config.toml
image_size = 24
grayscale = true
kernel_size = 3
expansion = 3
label_smoothing = 0.05
loss = "cross_entropy"
optimizer = "adamw"
learning_rate = 0.0038
max_grad_norm = 1.0
epochs = 93.9
final_lr_fraction = 0.01
warmup_steps = 1550
Rows from block 11, named by matrix and row number. Rows with one number belong to one channel. Each number is 500 + 40 x the weight over the matrix's rms, rounded and kept within 0 to 999. All counts start at 0. Numbers have three digits each.
# convs0: expand pointwise conv (model.blocks.11.convs.0.weight, 192x64x1x1), inputs 32-63
# convs2: project pointwise conv (model.blocks.11.convs.2.weight, 120x192x1x1, transposed), outputs 40-79
convs0.6:544506420570504589450468517453492473441529447554517488516495486480400474518482449500536520515490
convs0.7:530587460468542550470425462520533503472446454468475482525513567486505491500547483478435522483515
convs0.8:503529509448495468551498507537447511518524534556518553451453474432476522483461502498502430522452
convs0.9:441434490513496575462513525512601500501451467534491458579474484552475517527468493514503511565432
convs0.10:514524463535537495512509475595496444438574583494426561499499510487480512542451397507511507485541
convs0.11:492550502513470577517419450457507511502492618482517501523576529492492518572461444432501474588499
convs0.12:500529583470516455570485463481517509453445507490398470545519574491508515522498479523503606455516
convs0.13:453494498513455532459462437537523484481482514531471474474476548512408507504500510545492504479469
convs0.14:485501512548491394549562543448517505536503497460511499430502487486493487471492465534451544476592
convs0.15:523515502500582463512470518458398509515506486516528519421482453469504503523508521445548390471414
convs0.16:498559477493502552475521496544568610518472522518510513518546560390505537524459512530452529468464
convs0.17:478487471478519533471472520480522523494513459569578529541463393508464506470495498536527516496496
convs0.18:523578494484501522490490510501502502542517451500490556501540537491508530482495544464463506521493
convs0.19:570478504538532494478557569503503544551534444535471549452536505448481525510492498491565473511481
convs0.20:490510530472531461498564524480536546496459518511502470566476508378564507461514523508547501461471
convs0.21:473450456498483569472529507479601571583545504490530444579497527542477520499421495518490585504512
convs0.22:529582496408433447527573464509502579515501433449471486509487497466603519508476488483497461412498
convs0.23:441511579544512461567487531439508532546511558489550483467460485495524559509508501430537490614434
convs0.24:545525447492545491525454548477486503423500514479496412490461506484542519489516471434491418541453
convs0.25:463495470539483536497443443448515505540513496524513514514487489488456456496469419485508518507473
convs0.26:390482534485494469477534478459481533555452528508637563436552438522491539519429543493538418519470
convs0.27:502542596540478454480504461465488471494411531475561504485513457522481552494478476560541492468524
convs0.28:469459510438485463495555492539528482510495554521557494506493451481539510461547499494531495511572
convs0.29:520518416506467529500536545570601504536519470477507526550529476533459538464470492596456563481529
convs0.30:456504498525503501471491543505544516488473506569471459551488530468424516532456467571486548488534
convs0.31:482547535514538435542509482457447504508495550527431534443499555469521509626453464409486502569533
convs0.32:514490489526500479517518456464460484516516528495458506467473496441496492498490435498540538477617
convs0.33:517494408479536531460456476462514531562503474510474447562521474494616505562520430435441401490520
convs0.34:541543462553487462505531455536486479515504466498516599440484501524483476493503498520535453470561
convs0.35:508497465494479532524456497440531467556498526501486539559578527522458592489498552500481520567548
convs0.36:560551494482483552519556559584504549555582591503492482516515499492504533515421494488514519544455
convs0.37:511582460473496624545461437473448507521565431489562495493467512486491476444515495443507485529509
convs0.38:547486482555493559511461480466448498446497488621478503461534520446442521532498467504483453483480
convs0.39:520497503492507541556515480548503512515485622448511484485502521593485581554389516478470546549498
convs0.40:515454507523457472516572519461525524472429452556495499426477519528475504506471514551484505477502
convs0.41:528501526461452499527520520484469529510508509518509453464454555484517447455554500502510506514462
convs0.42:508525520545503460528487529460461481528471517555501437484483483477483519514418464448507411506511
convs0.43:443517540533531487548455396492497483554537501449553502484573482517511548523455487435511499545506
convs0.44:440471515434488513483498366540440492494420544488526461438493507517547518490518541516484457437455
convs0.45:506446547486476517490540515490503505574466488461509474528627455517564566467525590512500512431493
convs0.46:488492497470454472543471479492527519466421556493503467564540505506518530455559558520445487504482
convs0.47:515466511438437541488521511487520592519443490489529441522531536436489481513471527553496515545545
convs0.48:380497527524507485513489472409509516446484546527557547465512477555468525552476524501526482541515
convs0.49:471506498518508457543518485482475469486478493494556585436535453538491528487495576504484440503435
convs0.50:530580424475477504519448545532495505511495444588448524488512555410483491520514525502470411526457
convs0.51:487473516512459524478508511532480517524484527494570435540466489510563428413558521475537462537498
convs0.52:525533523526476474527487421455484459503462566390487498525536470534557557512517471470531441505449
convs0.53:460490491468477416494505482519510471511509483502516560435558498530438460512473517509458506479599
convs0.54:407500501481562486536515568475544538522516565587529496505447459481529525469466500479522440564424
convs0.55:462537534464490461517521463428491557488418538494504470474530492407579538519557561525486444427442
convs0.56:486504495491547470461547489542473444505499445497569544499493434482502437461462525535516505434558
convs0.57:522534456463449572511514510497596489501493416453509516597548491551498581510470526486484509539480
convs0.58:543463511461539539442559597508482550586493490499441507528539481426573526458489585464525458499527
convs0.59:502507519527474579449480468501477509522547545541553529453474507461393534539404473522512545561516
convs0.60:503589495508480501454479467485512510484483528491539499466477482441512464504539486472447465467497
convs0.61:557502481488468556466530527478495481501465472483511433459527532535555480445534543512425418507506
convs0.62:557543506486444472542589497564487534508516571513483546428509531516478561501481471519513502441558
convs0.63:470486547470451507460479481535511503516419587485506506540601519537505514572487531494499483553513
convs0.64:501571482460478502481463437509497475476530526441551541462521491550487540587522496471473488519460
convs0.65:469498442481514577486425450514479443414517495502462487555475555507491467566482458461449525489497
convs0.66:427531488554463492521495481517486505437486531628461476475473503433440505541486476526492461503445
convs0.67:496492516530485488523479527441503504559503463532452527524538518501438472472563572537551526482494
convs0.68:492446496535472576522458490511491470512561502602474522472495499502371514528470440512483519533473
convs0.69:469507414490538550491459487458515518512573539484535483550489447473547504447500489493440495510512
convs0.70:491568480441550475488475507480501489529482581445529516552520546464577558500507484423467468576477
convs0.71:557494529497400502529519491488524517448443470526486507580581511501544487466541504514531537492594
convs0.72:565502520512549525538507455465458541532499589525511524451533590482462471512452489508484546488526
convs0.73:425514497506509460468515563498569486452455475461504450544468525537534502541520530519478513532474
convs0.74:523504455516459512513574554470501498504571513523504530577523496440543520550458494431579497585530
convs0.75:459471533534457482499466505433519536525449514498405448540503632484465485510510530511459535556519
convs0.76:483442496453447472537505527448530537536480436503570436504539499488624532508596554478483436497448
convs0.77:594477442525547490543523562483470479510461497524460476489504482504564462478496474445504443504547
convs0.78:483530512534505473518577481501520460553467501385495455476439497539530496502403466520483513518570
convs0.79:502479506443428477556558461510511479527556518443444490458447480605525546452513449500521503488510
convs0.80:515517476553451464470494555450513461471385466514499487490511492557496449519535502434559437516469
convs0.81:494523590475440503471531447514498530525456457485532503458532518477536577526498507514485491424474
convs0.82:446505503572484510496481452474499424439487527452468528559491473531485518521473461512536527591517
convs0.83:512503497586446476512478484470403436472522559516502521457482457481456489534476378504587502488531
convs0.84:389502561476466515446561456477574592537464509438526441479482500511522547478475536534454501479437
convs0.85:521470484530455517491497532469448474548514556566471492481520523487380498493462472516553509521570
convs0.86:441541488527449518442473424480522505517436422502506530529471447511456482460510488554562516444472
convs0.87:463565507521522502482481502471562501510503486486531602487535477483437549546473561546499473534493
convs0.88:481395495585497511516505530452491443440448559598459450503448488542471488533500423502496470523510
convs0.89:521433498568493541456488504539477397468480481494438546527516502513486537516539497490516500553546
convs0.90:476501412532534584386519510548585496456434470481533490559519500517539535497521517530420462514545
convs0.91:529436521501472599447523543495520486508437542495481423457553536600496479481530547517505519526488
convs0.92:457493518433574493455531552491567654580508493506481501496489492448548560512490513449471515499480
convs0.93:506456485480473490472509507489513564500408477563463499481537527473511497514585518513444440491472
convs0.94:419439437515457514490493539526544451494479487568502481513526485497513534511541561505473411477433
convs0.95:521491493524465532426477478489470465453411425531483509527474483478446486492543474527624496473497
convs0.96:516485524497481559495503486575431483610520476466553482501512483480532450468456513462562491543527
convs0.97:456490421474508556548492506585571481470538492516442525550443481553497555476432471526448509540479
convs0.98:500521564456482499442519432502473543493426504420500544469561534475539483533496536555498496477531
convs0.99:504484516560509510550503502480540544474522448488506495596510458478502572462493455498553580481536
convs0.100:469508469539532567459551508518491447510508517501538579520548369487504509505438554518548450478460
convs0.101:539490526453456553478481453447462494512442443435571481477533436529533469487503518447485494453440
convs0.102:494428480566521496493478532466495504565488535552527476518550461546448466512494511528521460463488
convs0.103:594546451491538547478493613504473457476476492566508474457494519521521446504539499527487378518473
convs0.104:475558558519536508491538519485510558573559521489540536499499478495541550562464493437582503514481
convs0.105:458521514476586494463526504507506555523534479450501461521476510451565463415503532490474543398489
convs0.106:517537443491535577463493442524562526497558512422532513521553468494541600512479535478393468512601
convs0.107:477502522498515517494472415459535517482515487480522547494497395505478549513494446483505513482486
convs0.108:535450537492566525497539479531425448500461561484467506444558498558544504485539553508539464473475
convs0.109:481521485538454466470549445512525494517508485473549481460447439525419492422475453648502492406518
convs0.110:541515571547542438572526507500494508511540543449409488503483513476517523540442408440515589468521
convs0.111:472473463489493474479557603504526497541422504549397441584502544487521466493489500555488516477571
convs0.112:469457455507453558526529507536505527499530484541459451534491521470515536497487501532503417553483
convs0.113:506545549519504498513512443477470465438494503453481511466431503524528545532472470473514495531502
convs0.114:487510461592570457446516485479562451481544486496537549525520465510464470526484467567482491454598
convs0.115:541515527498568480425512510478515528558470505449531559491553464518460507553418493452526528502530
convs0.116:473475463508474595479505476519529508423543548516463451555410480507482481478513412497510498521474
convs0.117:458569467473508513446562468551522524506495531499508494404442531554456494549473500580450482500623
convs0.118:541468513470445512444541509446506534543493504491568494467496465488450515440540528531623465519501
convs0.119:397487482557511524470517536452589508436501546512508467504481489463471512505536536580433508489502
convs0.120:515424522499498497521497539467516486530470522552472510484545454530461508526460494528581514470498
convs0.121:501502556491462411504529439432457484487411457472487549459502476516548483507538512471570437417475
convs0.122:543505556535464491481547422538457518526503485524484500469482514497457484478497442515524545404528
convs0.123:456503477549527579454536549510531520583493465473510465594539497501519533471459572487561486541500
convs0.124:425496543516498496531428494432507487493479507538482377514449546506498523489547497488479465543405
convs0.125:528521563512551447556531486519465506479522471544456518450399465494478534528442357489490514456500
convs0.126:484454495504478497520495472468554496539530514411524448496456443567511502490464482488480501575522
convs0.127:495551506531512502507497485545460507475445522510441497534549650496528515495561522545497529443464
convs0.128:429544480540475479505498485509517427546480507462533459558527458583497540421482511528488513472543
convs0.129:520521501461434530537437477536480488471479498512428542485514505475494504490540497474462483512450
convs0.130:514581508523493555517508445481477449482454501490495491482497558573477520526393473423483494552511
convs0.131:493476473527448515501493458547485470508445530441474426542515533520498523364486482539445537454521
convs0.132:528481439547470541450528547461497545504522515551579561462476446424416483532482498499573473531466
convs0.133:459496602464467502591439475434502532474511509485463464539537601537488532533503496489486601551503
convs0.134:491494527476538540516499465528508477488488518500393495485480568497496513526485454447454592530535
convs0.135:496499505501461447570493531395483543508564596490541462475564528569487511547483483433521486531545
convs0.136:468527619498509509473564516514518527503444524469523483547520466514554557550467487521567503482524
convs0.137:524500473665508550460497505499482467456534489528561503499506448443456504552436482512527423530502
convs0.138:543531476499529546499446480448463477497449433537506449512506575523479381471479472424472524480514
convs0.139:573564524478489483567572460548529559448534482395448526508466493509543548501490441515514569496509
convs0.140:520523485463508544612487432445472483477475607538487515491491555520473565628453477474404561515485
convs0.141:494520525474450458549573505540541520479408497545508538454565508480488582535506548581474494479488
convs0.142:527496496488563478463535522470467560476540463477539537433454447432504497487454476475484467464558
convs0.143:505516500501481467473494548429523627544467473517503441490506489420502490517543524501502437499445
convs0.144:557571496459516489531463427515481504480519480469447463477460517510515514518476421451428461493570
convs0.145:482462514504615538527436451441430491476508513475481569502507513498491489450491511495451541509541
convs0.146:471547588500520491500531461479528541528482606398466439466472499510564518506500482491487528506486
convs0.147:500525436516546484535470471542490448443493480538497531470524503521455553530471507527474440542483
convs0.148:466566491462470543487568485449536558514489527468536515479500470510492512524383526531466481496488
convs0.149:473526417531569496505446463443520486462472508498529461554451472509494499479488466533449481493529
convs0.150:422479504480530481523460405514432493478524541501477530460468529561494498535522528507496508490491
convs0.151:432483594527470495514540525477554559550505518518470535495532486451499565581478525525514517532499
convs0.152:583493513464477559517462509544438469511495535519399500494509559483543513514585488423489469573488
convs0.153:511479429558482545481479522538469432489507464550540463500523521531429472452515512502485529496509
convs0.154:499525476491477472485561460561546482542524504528562576471496468501492516515509473511463474460612
convs0.155:480522521584575476463530548513564491493466434506553559499495376499510535515491509533531453517476
convs0.156:417538499529545509545455482466469524470549555579536514462474522475486511541432494443511483594497
convs0.157:520585454475469531534464493534452455496493486494401479568480554467485501450485454481486550503529
convs0.158:503487547483580472492505535512555482526472524508490484521510473534489554510494448503508517520571
convs0.159:468509460512528494472428472474518515459458556479498484563540524524412478523538555630502520436481
convs0.160:559531483519566522413514547528523517460486477513540513526492454435501514553476462481555457534477
convs2.6:565569514518500461499506528450459444528514401530498467415465520502570511473541504506401441494587488485533495522475463549
convs2.7:565414464528499487512468511502531569387531508480574483525529514437496472491511433510438443465493462483471466487528453524
convs2.8:465566488421513471522510540486545508491505540519458414480490462498541532516548507493470537519490528542538565450485470411
convs2.9:553552567515512542499450507582520484529526528457486470538532460558525474562474462412478512507567471589466515459502449506
convs2.10:478395497458489482542485468529487501448508578513478490437481547500424463412481514450514580499488507468439492508502490480
convs2.11:474464417516565519492541497515471528504453456544463507475492519474519470462528497469445499378525505445510530509483481470
convs2.12:560471472512437515520519486503468586488492401541496474342584513402476472518522457524482409515546526483436483549459549547
convs2.13:525470508505490489555517461463514583565436506495464512496605509516480448513486444505525539557503546469499455465477550509
convs2.14:603481526456508515548516486488524494508560411504461450486508514448544502442446520479559498503541450532561417513466515551
convs2.15:502553537468533493515505461489472473518482470513470487484506447529489477489503535486547563502496526558481441469505496462
convs2.16:469542514476525441528539506448458562460586451534528491492472507479516450514508583505535518495461551538407530430522526446
convs2.17:458544493564493487527464461538538480452475463475501481533473596527568461500417469499491478509519554507564557512498421497
convs2.18:490494455515433468533554505470540537529500503519529475420473457519430557570508444550495538487521448492524406542471486472
convs2.19:508467493515525439496481546553541460528477486583519493467561427525501472517535513507533499492523546534551534525536433470
convs2.20:470494504509448464524496468491468486483457451590579459501485552525488530478473497527515498503491509490546442582542527468
convs2.21:470487445475504516524513500459505573499475481446493497560464536532500501511478540542550505438441461423416518460517606529
convs2.22:467395476533457553472541523500506480463455500548483499443494504496446497470505527485544492511481473440517435509484468476
convs2.23:472568550453535496534504461449493521516501567535498478478520530544486544489543568506489535487540487495525485513462513521
convs2.24:468491502504546471476529519515490529486500418563482500482541514554535503561468586551485469498522522455497499508512529559
convs2.25:494512571508469514458444506516557516449455491524520542521505446511539486551506574494459525424546494504468476529517456509
convs2.26:542443464522482533468473491576467478431507492495508480457514465476531505460490476541541447501449496515458444484518538526
convs2.27:480477511541494464471660565471574469564530490510505461507519503532453463502493477452473506474480533465491535462501450508
convs2.28:492541517516507490459484506461471536523535499475489520549451503462521492546469481563492593542530477560472500488465562509
convs2.29:545540465506490534532473569463517508509539492487513601471550444488499484508490462477497475535459513488475468443515542535
convs2.30:418464451497568497509521433486522523492441445532421422514502512521502436482475458533504524510521520463473450507526503471
convs2.31:538474513461496442461515507474464569476526545476497490512540524424493531405493444573510467560438453498436518518539579528
convs2.32:453473478471507455541552510465468487497479476500492494435496499469490502515507562550519483474434551380458506477543583500
convs2.33:447519481530435501499531479468544534513428562487510575485471473561513472512411475500451557498510529508500555465544529468
convs2.34:507548562484550504448513577488578505501531496455467465489512540570513427555468429464553473529514478493526532523445518550
convs2.35:461442467504532552490533568519443506542495497509444411455468481546489508471512528513512542440561503447575500465530487498
convs2.36:507516547472518518536471444525456495516471455500497468518517421562596464527510481549585462498508548536448482441500581504
convs2.37:569550543407513529573448556473478539496492538473530567463527476548535437521467448486462473582516505509549487501462553546
convs2.38:444507456478498482468554504511478483488570474480502456448501436515493526491534500526497506513453435506524451521495499492
convs2.39:490515517513452520469493539477503576475483507466463535442527472496478512506444502551478483560504530540511526517480528524
convs2.40:488509553527470535487449467522573524486539501499467487491490472422486456532535553479450526538534398546513528555471522454
convs2.41:492488532495476515563498476489474503491516489513479516482460522542496477445492506520502490490512515465527483499443489490
convs2.42:415464508450477507508519497556534574493479513457490477454475455575585448586484448481477515454430466440533505497499497490
convs2.43:491471477485460530526520576514463502453527440474448438439490473507548551547505516519520500564497518517564493483448506431
convs2.44:476512521509460494553487419534508521533533476533504466522522550510444482439498475528444445502531457562499435574478456524
convs2.45:439543471556504500397524460507561517508495558549475498554519490462547485419553481452535461543412501481529508465483533458
convs2.46:548539479523516473470525519506523478466494561575559514575489488436516577493567523429454464500479537540503495477587445482
convs2.47:495504515501481461552519470462484532507483435469469477505532532463499492535510576556485521495502519525493568493541563485
convs2.48:445496516536631563472477500490560469566465478520480465512390541474509472465529505493477539480528522510469537477533435475
convs2.49:501494434498524507427537562507471586521553522533576473529519502540561530555508533536547502471405474510566455518581556470
convs2.50:512496465486505515540421421482456511516432565513517470540462519513447493541463508546507447488509493496487432538529512555
convs2.51:535521522544480560505449534519483474506483450496480561481522444495454441424513496494532450497497562527494519476516516518
convs2.52:461466465474542513491549458490516496507461514468464470497546465523457478543521477485519503490533495494477543485517487504
convs2.53:496525449435434493498508462454454478501522538466527472471568519494491556525486520535544436545517465490487406530507519524
convs2.54:445491543386583405462595454434509518469466536528460465479472548467482582524487484485470540590598514526491469527523525449
convs2.55:454515436556514529415515562504494466502491501478491489470525460581564524559460538499529483430433551403612521478507500520
convs2.56:578435500504522501414457557538528485453482481530571473422537515464512562516451507490458438482517532533496505547572446555
convs2.57:505549506469525488510497487491521513527554555558544483488513465500490498548524490471547529509524479548557434497520448452
convs2.58:485460559458437535449543527516425450460465476531546392428477495555567521506440518586509472481532546534537466494529535543
convs2.59:492483454509533540390472508518523467538483590504513475553581476496533508482456545497495471506472539527598490442507451515
convs2.60:526468547611476444537523432528513522463468522537464554580471529478515426506454428507515495520502503601439489487522455501
convs2.61:520471530453492535544515441490583485483488577497485572504486498468541526463472556480484501468557474530482418502453540484
convs2.62:527457527479498458482475512517448581478504494508530521472536528522433455538545486462529462416483413492484458601547454508
convs2.63:486525514512502531502478501497451528491454480461435511471461450480446537531495454496459513523555441470471476560540482539
convs2.64:464548458559483525537507531492466545570477462543491486480446459568519500537517483497495554460568486449496517504494494487
convs2.65:498383474505514535507506563521484588508533508407466472439503500481456486501479537520522577441484415444417489491511550505
convs2.66:536501469487491528496441501571487478491502546465523476486576521511522491601437558523482427438469546523520517497505522648
convs2.67:545437549499552498482461541426519527461398481544525500469484559438476454501512479514506478517538553487448477530510472497
convs2.68:513468467522466522426565467529488466468544466579503491495530445504464509486549548465546547530449469539478501465524514444
convs2.69:529537469542434455467492427477496506563435534540571486497570426551503541466423469484414462526507552597533508560593519443
convs2.70:503449503465499553490462512517492541434526512511532530511547505518465501433472508478604450566442485490519516478553527533
convs2.71:519475555548511495520573515547448480487485480468458488458519538487531464516486485448483471488514530455471438466417512498
convs2.72:476503466523538542532466583456543523522526510506467565429507538495485507484489428445418464554467467454477486494423467501
convs2.73:572442469552536588480533502567464515482522435527501494460484506429460366506508504501525468504464423449491436528526519464
convs2.74:564541540469391561508422441429528511479478484445409540511504446484475497520559436454515528523571482461493516521493499456
convs2.75:486470458524536565517522572495497552527445481511405517469529467554492489467500417529512535462552479430498427450492532510
convs2.76:398459526536503469527546460489531530514508550488504535566512528482524476460510530481500509475525559499499438458485484517
convs2.77:435517467468581538486447453418446503519461564469437539478511465517526459577436501461482521504516510468550478491486512504
convs2.78:563506444456448544501501483457610452489523537510486493526499453513574594516441515457522488587582441521550423478474517479
convs2.79:504436483403562532476493523591571501461605546414555461509596438541511504543529546470523512481552460511481466506552384454
convs2.80:559527447487462609474502485477493539520551511454450537579570451532528476541474433517491464504498466528567523540486510482
convs2.81:513453487530531384483549536524489497533555454553574503478547460457410486477534539451511491370426486489556610535587472481
convs2.82:483516509417524428546492503470489533506575516483511461478478502479515559434566522502484559470508462545519466520514511434
convs2.83:504547500477515459543532503508588478487461543524454500483540553486417487559503446451525522520485497472445520523536585473
convs2.84:545457503535420560460486528429457435472464482506497526473435487504450449530494460411558564426520489494513421509463430433
convs2.85:498535507465506446592503499470546541529516535449604497547554515437450520498498500563452429508466534477466479468566527553
convs2.86:497463474528521501478528476503591529511453484503582478479443577476544457533572467547538439491557443525565531544498520520
convs2.87:503447504549593547478488552489492533523481478502502451470523512440440499550477481496509540570565530514466531474546477506
convs2.88:489583444562486524513492406481549520460558535540448555556507431481467486593573486479465516524533425557478494505517465458
convs2.89:480507518475543529488522529449481458482455477496504541574426564535480515517431501514485516522600517455565471545476451550
convs2.90:578460489530459566566524531529593486507499539593475582481486503468511479442506546497514478529492522525483501513488538466
convs2.91:447434504487509442564538479518495491470529509462470537507433504502439555488457571561500560428533450509511404541443516471
convs2.92:498490460510555558502480457411559447425498533463464527511500476455442437494520438392510535523558496472536465454453423471
convs2.93:444528513498473520477490569521484455492526487478542494593456532467519591472507528496473521452582535562523522443412434566
convs2.94:470555494531525515468477514545461449484584495504533486480513531443508528523536515469492383512433419520473536535512445585
convs2.95:445641538418529508511510455481489523555491485485457511553504429611544462563477467445508556441529557515459501396511526483
convs2.96:507494459415519538513485485545438517530588425499478458501498489533527542507500513538545476514496537537492467492523502480
convs2.97:461494480503542463533539491555475476473435547504431478444466468519483457491458553482541532480519525496509516514517540460
convs2.98:453425546544491422492474443450513516558408450518482437492471510435484488465513496483488549428553501528446553488488499493
convs2.99:475564523498445532540556531521464501485570473465439547502535494459460467504487528422556510475466530480444486544442498463
convs2.100:587473477559507485479515550522527479464509471466490503428515453421449549617507530449531519535537482487449515436520502510
convs2.101:440526532527496495414510483387497522452476468571448539517527461489457467510661527440552546426478474460525505484538508421
convs2.102:436510486472531487466505457483493558439471434549452537519471500514494437599434508514518482468458460421463514515528525489
convs2.103:452464536533498548531544552508537572465491576457464533417524476474526453484497492486498542464488492556512538486495509498
convs2.104:439536546497453428472480490444460568512471547523516554493498490463448549597541565475573516449444436507499445556535487535
convs2.105:482460484452495485536504451537456483436484466513549460474492533483462466456492527541550507504486480496434431554583545498
convs2.106:461494537477480522492436507525472462544480557487521464498513505556482550518457491513466470505545455513427552506533498512
convs2.107:474398446474513550559489528460528497494540463517617468497515519485429513481498437593532532520558447477521498454448491500
convs2.108:549465518456493552458488512484534427408459504492466523527436458479383469518545548449550553476538530545478464441495402466
convs2.109:463478541544439533471519579456441521564416554525498594451449419515480488495515533465474584484513472479508515514518479454
convs2.110:489453515518512505498453494482488520411572475468513463463459538393473445455502469492484496524498462435422492481530488532
convs2.111:517500522543459544522499479449513582443466443493452513437516489503500510538533501503499512431538433500565475500508523497
convs2.112:508522453491480553423422459443502518457549455457484525465487500449527467488512462521510519514537427470460555516479514521
convs2.113:525472574534441497496505474524536511479511511501523496462462503502494482486493476530492519505573462558501473512456501524
convs2.114:493542491533535525555486558521530481552526438490479512519434523504490455448490489449525518502470550503483474423547462484
convs2.115:508558502589512511484501544492488445471568406449512430464486600415559474524502500532420465508505545516494603440459452547
convs2.116:455503556508505503533513528530501505559525553602539541529541554552533489516498542499523499439486515534514516510541474538
convs2.117:518530545557518539427482580506536480491542482518538519508487507545478436458486474499591515513470482476505501493466506505
convs2.118:496477443438513474508557557514489475494568519509487506467500473584531502522477550548488466497465554545549508530460431505
convs2.119:507492513481513515483524466530564483466521503548430423459499457511496467517524479461535520523526500514534438458487484445
convs2.120:528478556509466514480482534473552520392421513493457522498473507492534479560498491467458515472492520537531518487497450502
convs2.121:542465426410483505480528477428389520449481474468493514445550468520513482455499481553508500494453530547519523454560468515
convs2.122:451513484486443525543556434427480486456429549473376542447506444451464495527515507434491571538557473482403503471509501439
convs2.123:510498517476442491504541463452490524477530462474486494489531534456437508580509569508509545523473504532443505518500576511
convs2.124:519457449502486452517484532460476560566452548470475570471552453420493513490540510518526485544521444495528466499487549520
convs2.125:482539495523543466573487431475471495410560452436481605528469528425510448467469496471485488506471522474462529503516510510
convs2.126:520512407452528549535486526445557473490498561526552564451576436561549594544488463506441437489526443485485479449472492548
convs2.127:556516476532464508509455531404481545498451485588546518498480531470470509474553442493523455494441405453479467552579521523
convs2.128:528531494548515508523519463471495488470515532539500561540425552515500486551474452504482471555472485461440535523538481531
convs2.129:436515511517481470546496433449549521561562494465450512494516499482463484489536528515463504482414522517534528473436510532
convs2.130:482496550491506550479487471506479536384529426510489535466519540530529408519440475492455446501484492482534543520452485530
convs2.131:509568426515509538450419480476467418549536536499542474380553459532594536484411507472476480483481510461553438583581475463
convs2.132:495460441510452490519545493472535457553511467506494392451564547518438500508440407484531494471467529412497454573467465455
convs2.133:508504431560490531563500459510401570539479442551479502417569576420555472496487444529425379443503443417435465589491525564
convs2.134:467545522499442451555570487509571479539539535468492480522544509508468470559565497493515551452490496468472427500486527458
convs2.135:571458467467504566610525483538513425542455479553512445506523618526563483482469456525461411431493542464499427529506466550
convs2.136:543480497412494557547549520512552458463556492538525477469499528561503446460454481424571538544489532514500479488445548376
convs2.137:479529527539493440496460436508508472479504396488475440502422531504430442515492486472485528469502509524481435472450461443
convs2.138:482443526457548531523513529473498633494515513479475578536491522512531456500436438484492484530442478471429510455541511522
convs2.139:542471477536389473534559486515558569457526523504499502479514475502464533462536428519542503486466384530475488592489499462
convs2.140:472472493553566524492541492538513500498495418556476494488457530483530442474535476468470505409544484425474523498447468467
convs2.141:501492427463447558479494477470473471514538510471539479527500527477503502495470485464591455585473501477484457494479540495
convs2.142:485527541482479472513549521535454449509552488514476447420423527514528530453542511530497543534501423450423498459527546503
convs2.143:459495487474452550459536473503509586551438495482467580503487445552455486483463438561515544490554430485535526513522536486
convs2.144:530452557515476523482543470523581584436518473492513463484500514514539447500527423485498485479480501534523474449494468494
convs2.145:458598518474519573466506510509486535532498479525478506485454515478498485531444475466449481545534484469496425538481463507
convs2.146:484490504516504483522568553482557469502497451517475474526429521518480510496490480431486593475477508384530544478499499371
convs2.147:505530562516511494526548473550509461466541495486462512457527487502486454407589526457490546476445505477503508467483518497
convs2.148:509484474519468491551499540419468474560496509561590591529480472530477497502498500438641497461473403488530409568550458451
convs2.149:492564433535489470484532457501539524548471510602461523471521431464515532458486444485459452513476493548440546482550457493
convs2.150:472539465528508470518508515478476452583473455442502519533471492492486550517427508555482502472516509409466530553559503535
convs2.151:495555566478558380468472501369476490484429488564499461477508545430489555531543555498431478454539501492516516541536473502
convs2.152:508492498498473559510483552543519492449504467453477481448476483451494499511465489451509535508594538519521520460459470512
convs2.153:420450562533488495454530560473452481445508454547572547492412542523572541510474521482547546492540445468596481538479450428
convs2.154:439549544513530475425458519444485501499554481462448485535512474528497512551460436484509550550552457558477490494431534493
convs2.155:479472546547442477465484580428513548479489462510548575465466477514471464488453461526541491544496526508504427495482490542
convs2.156:454499499409570538482590517498501499520519518503501474491431483553510537479532518473517529490492480485552461503543497434
convs2.157:420501549478542462513506515432567459582502558510521493557443540529437523485491548532485537498541470440524467496434490515
convs2.158:467525480496556501465493515477525488481533522482523445514492552501525515460510471496444473544510477496476580500581434531
convs2.159:512457522497531504515524555513485489471442519569415445542421462531450505515544470508482492569532491499443480492527469522
convs2.160:540488517492490517504500559453555477447561499519504548498404501525471473407540453558484503541549448526559483539382479478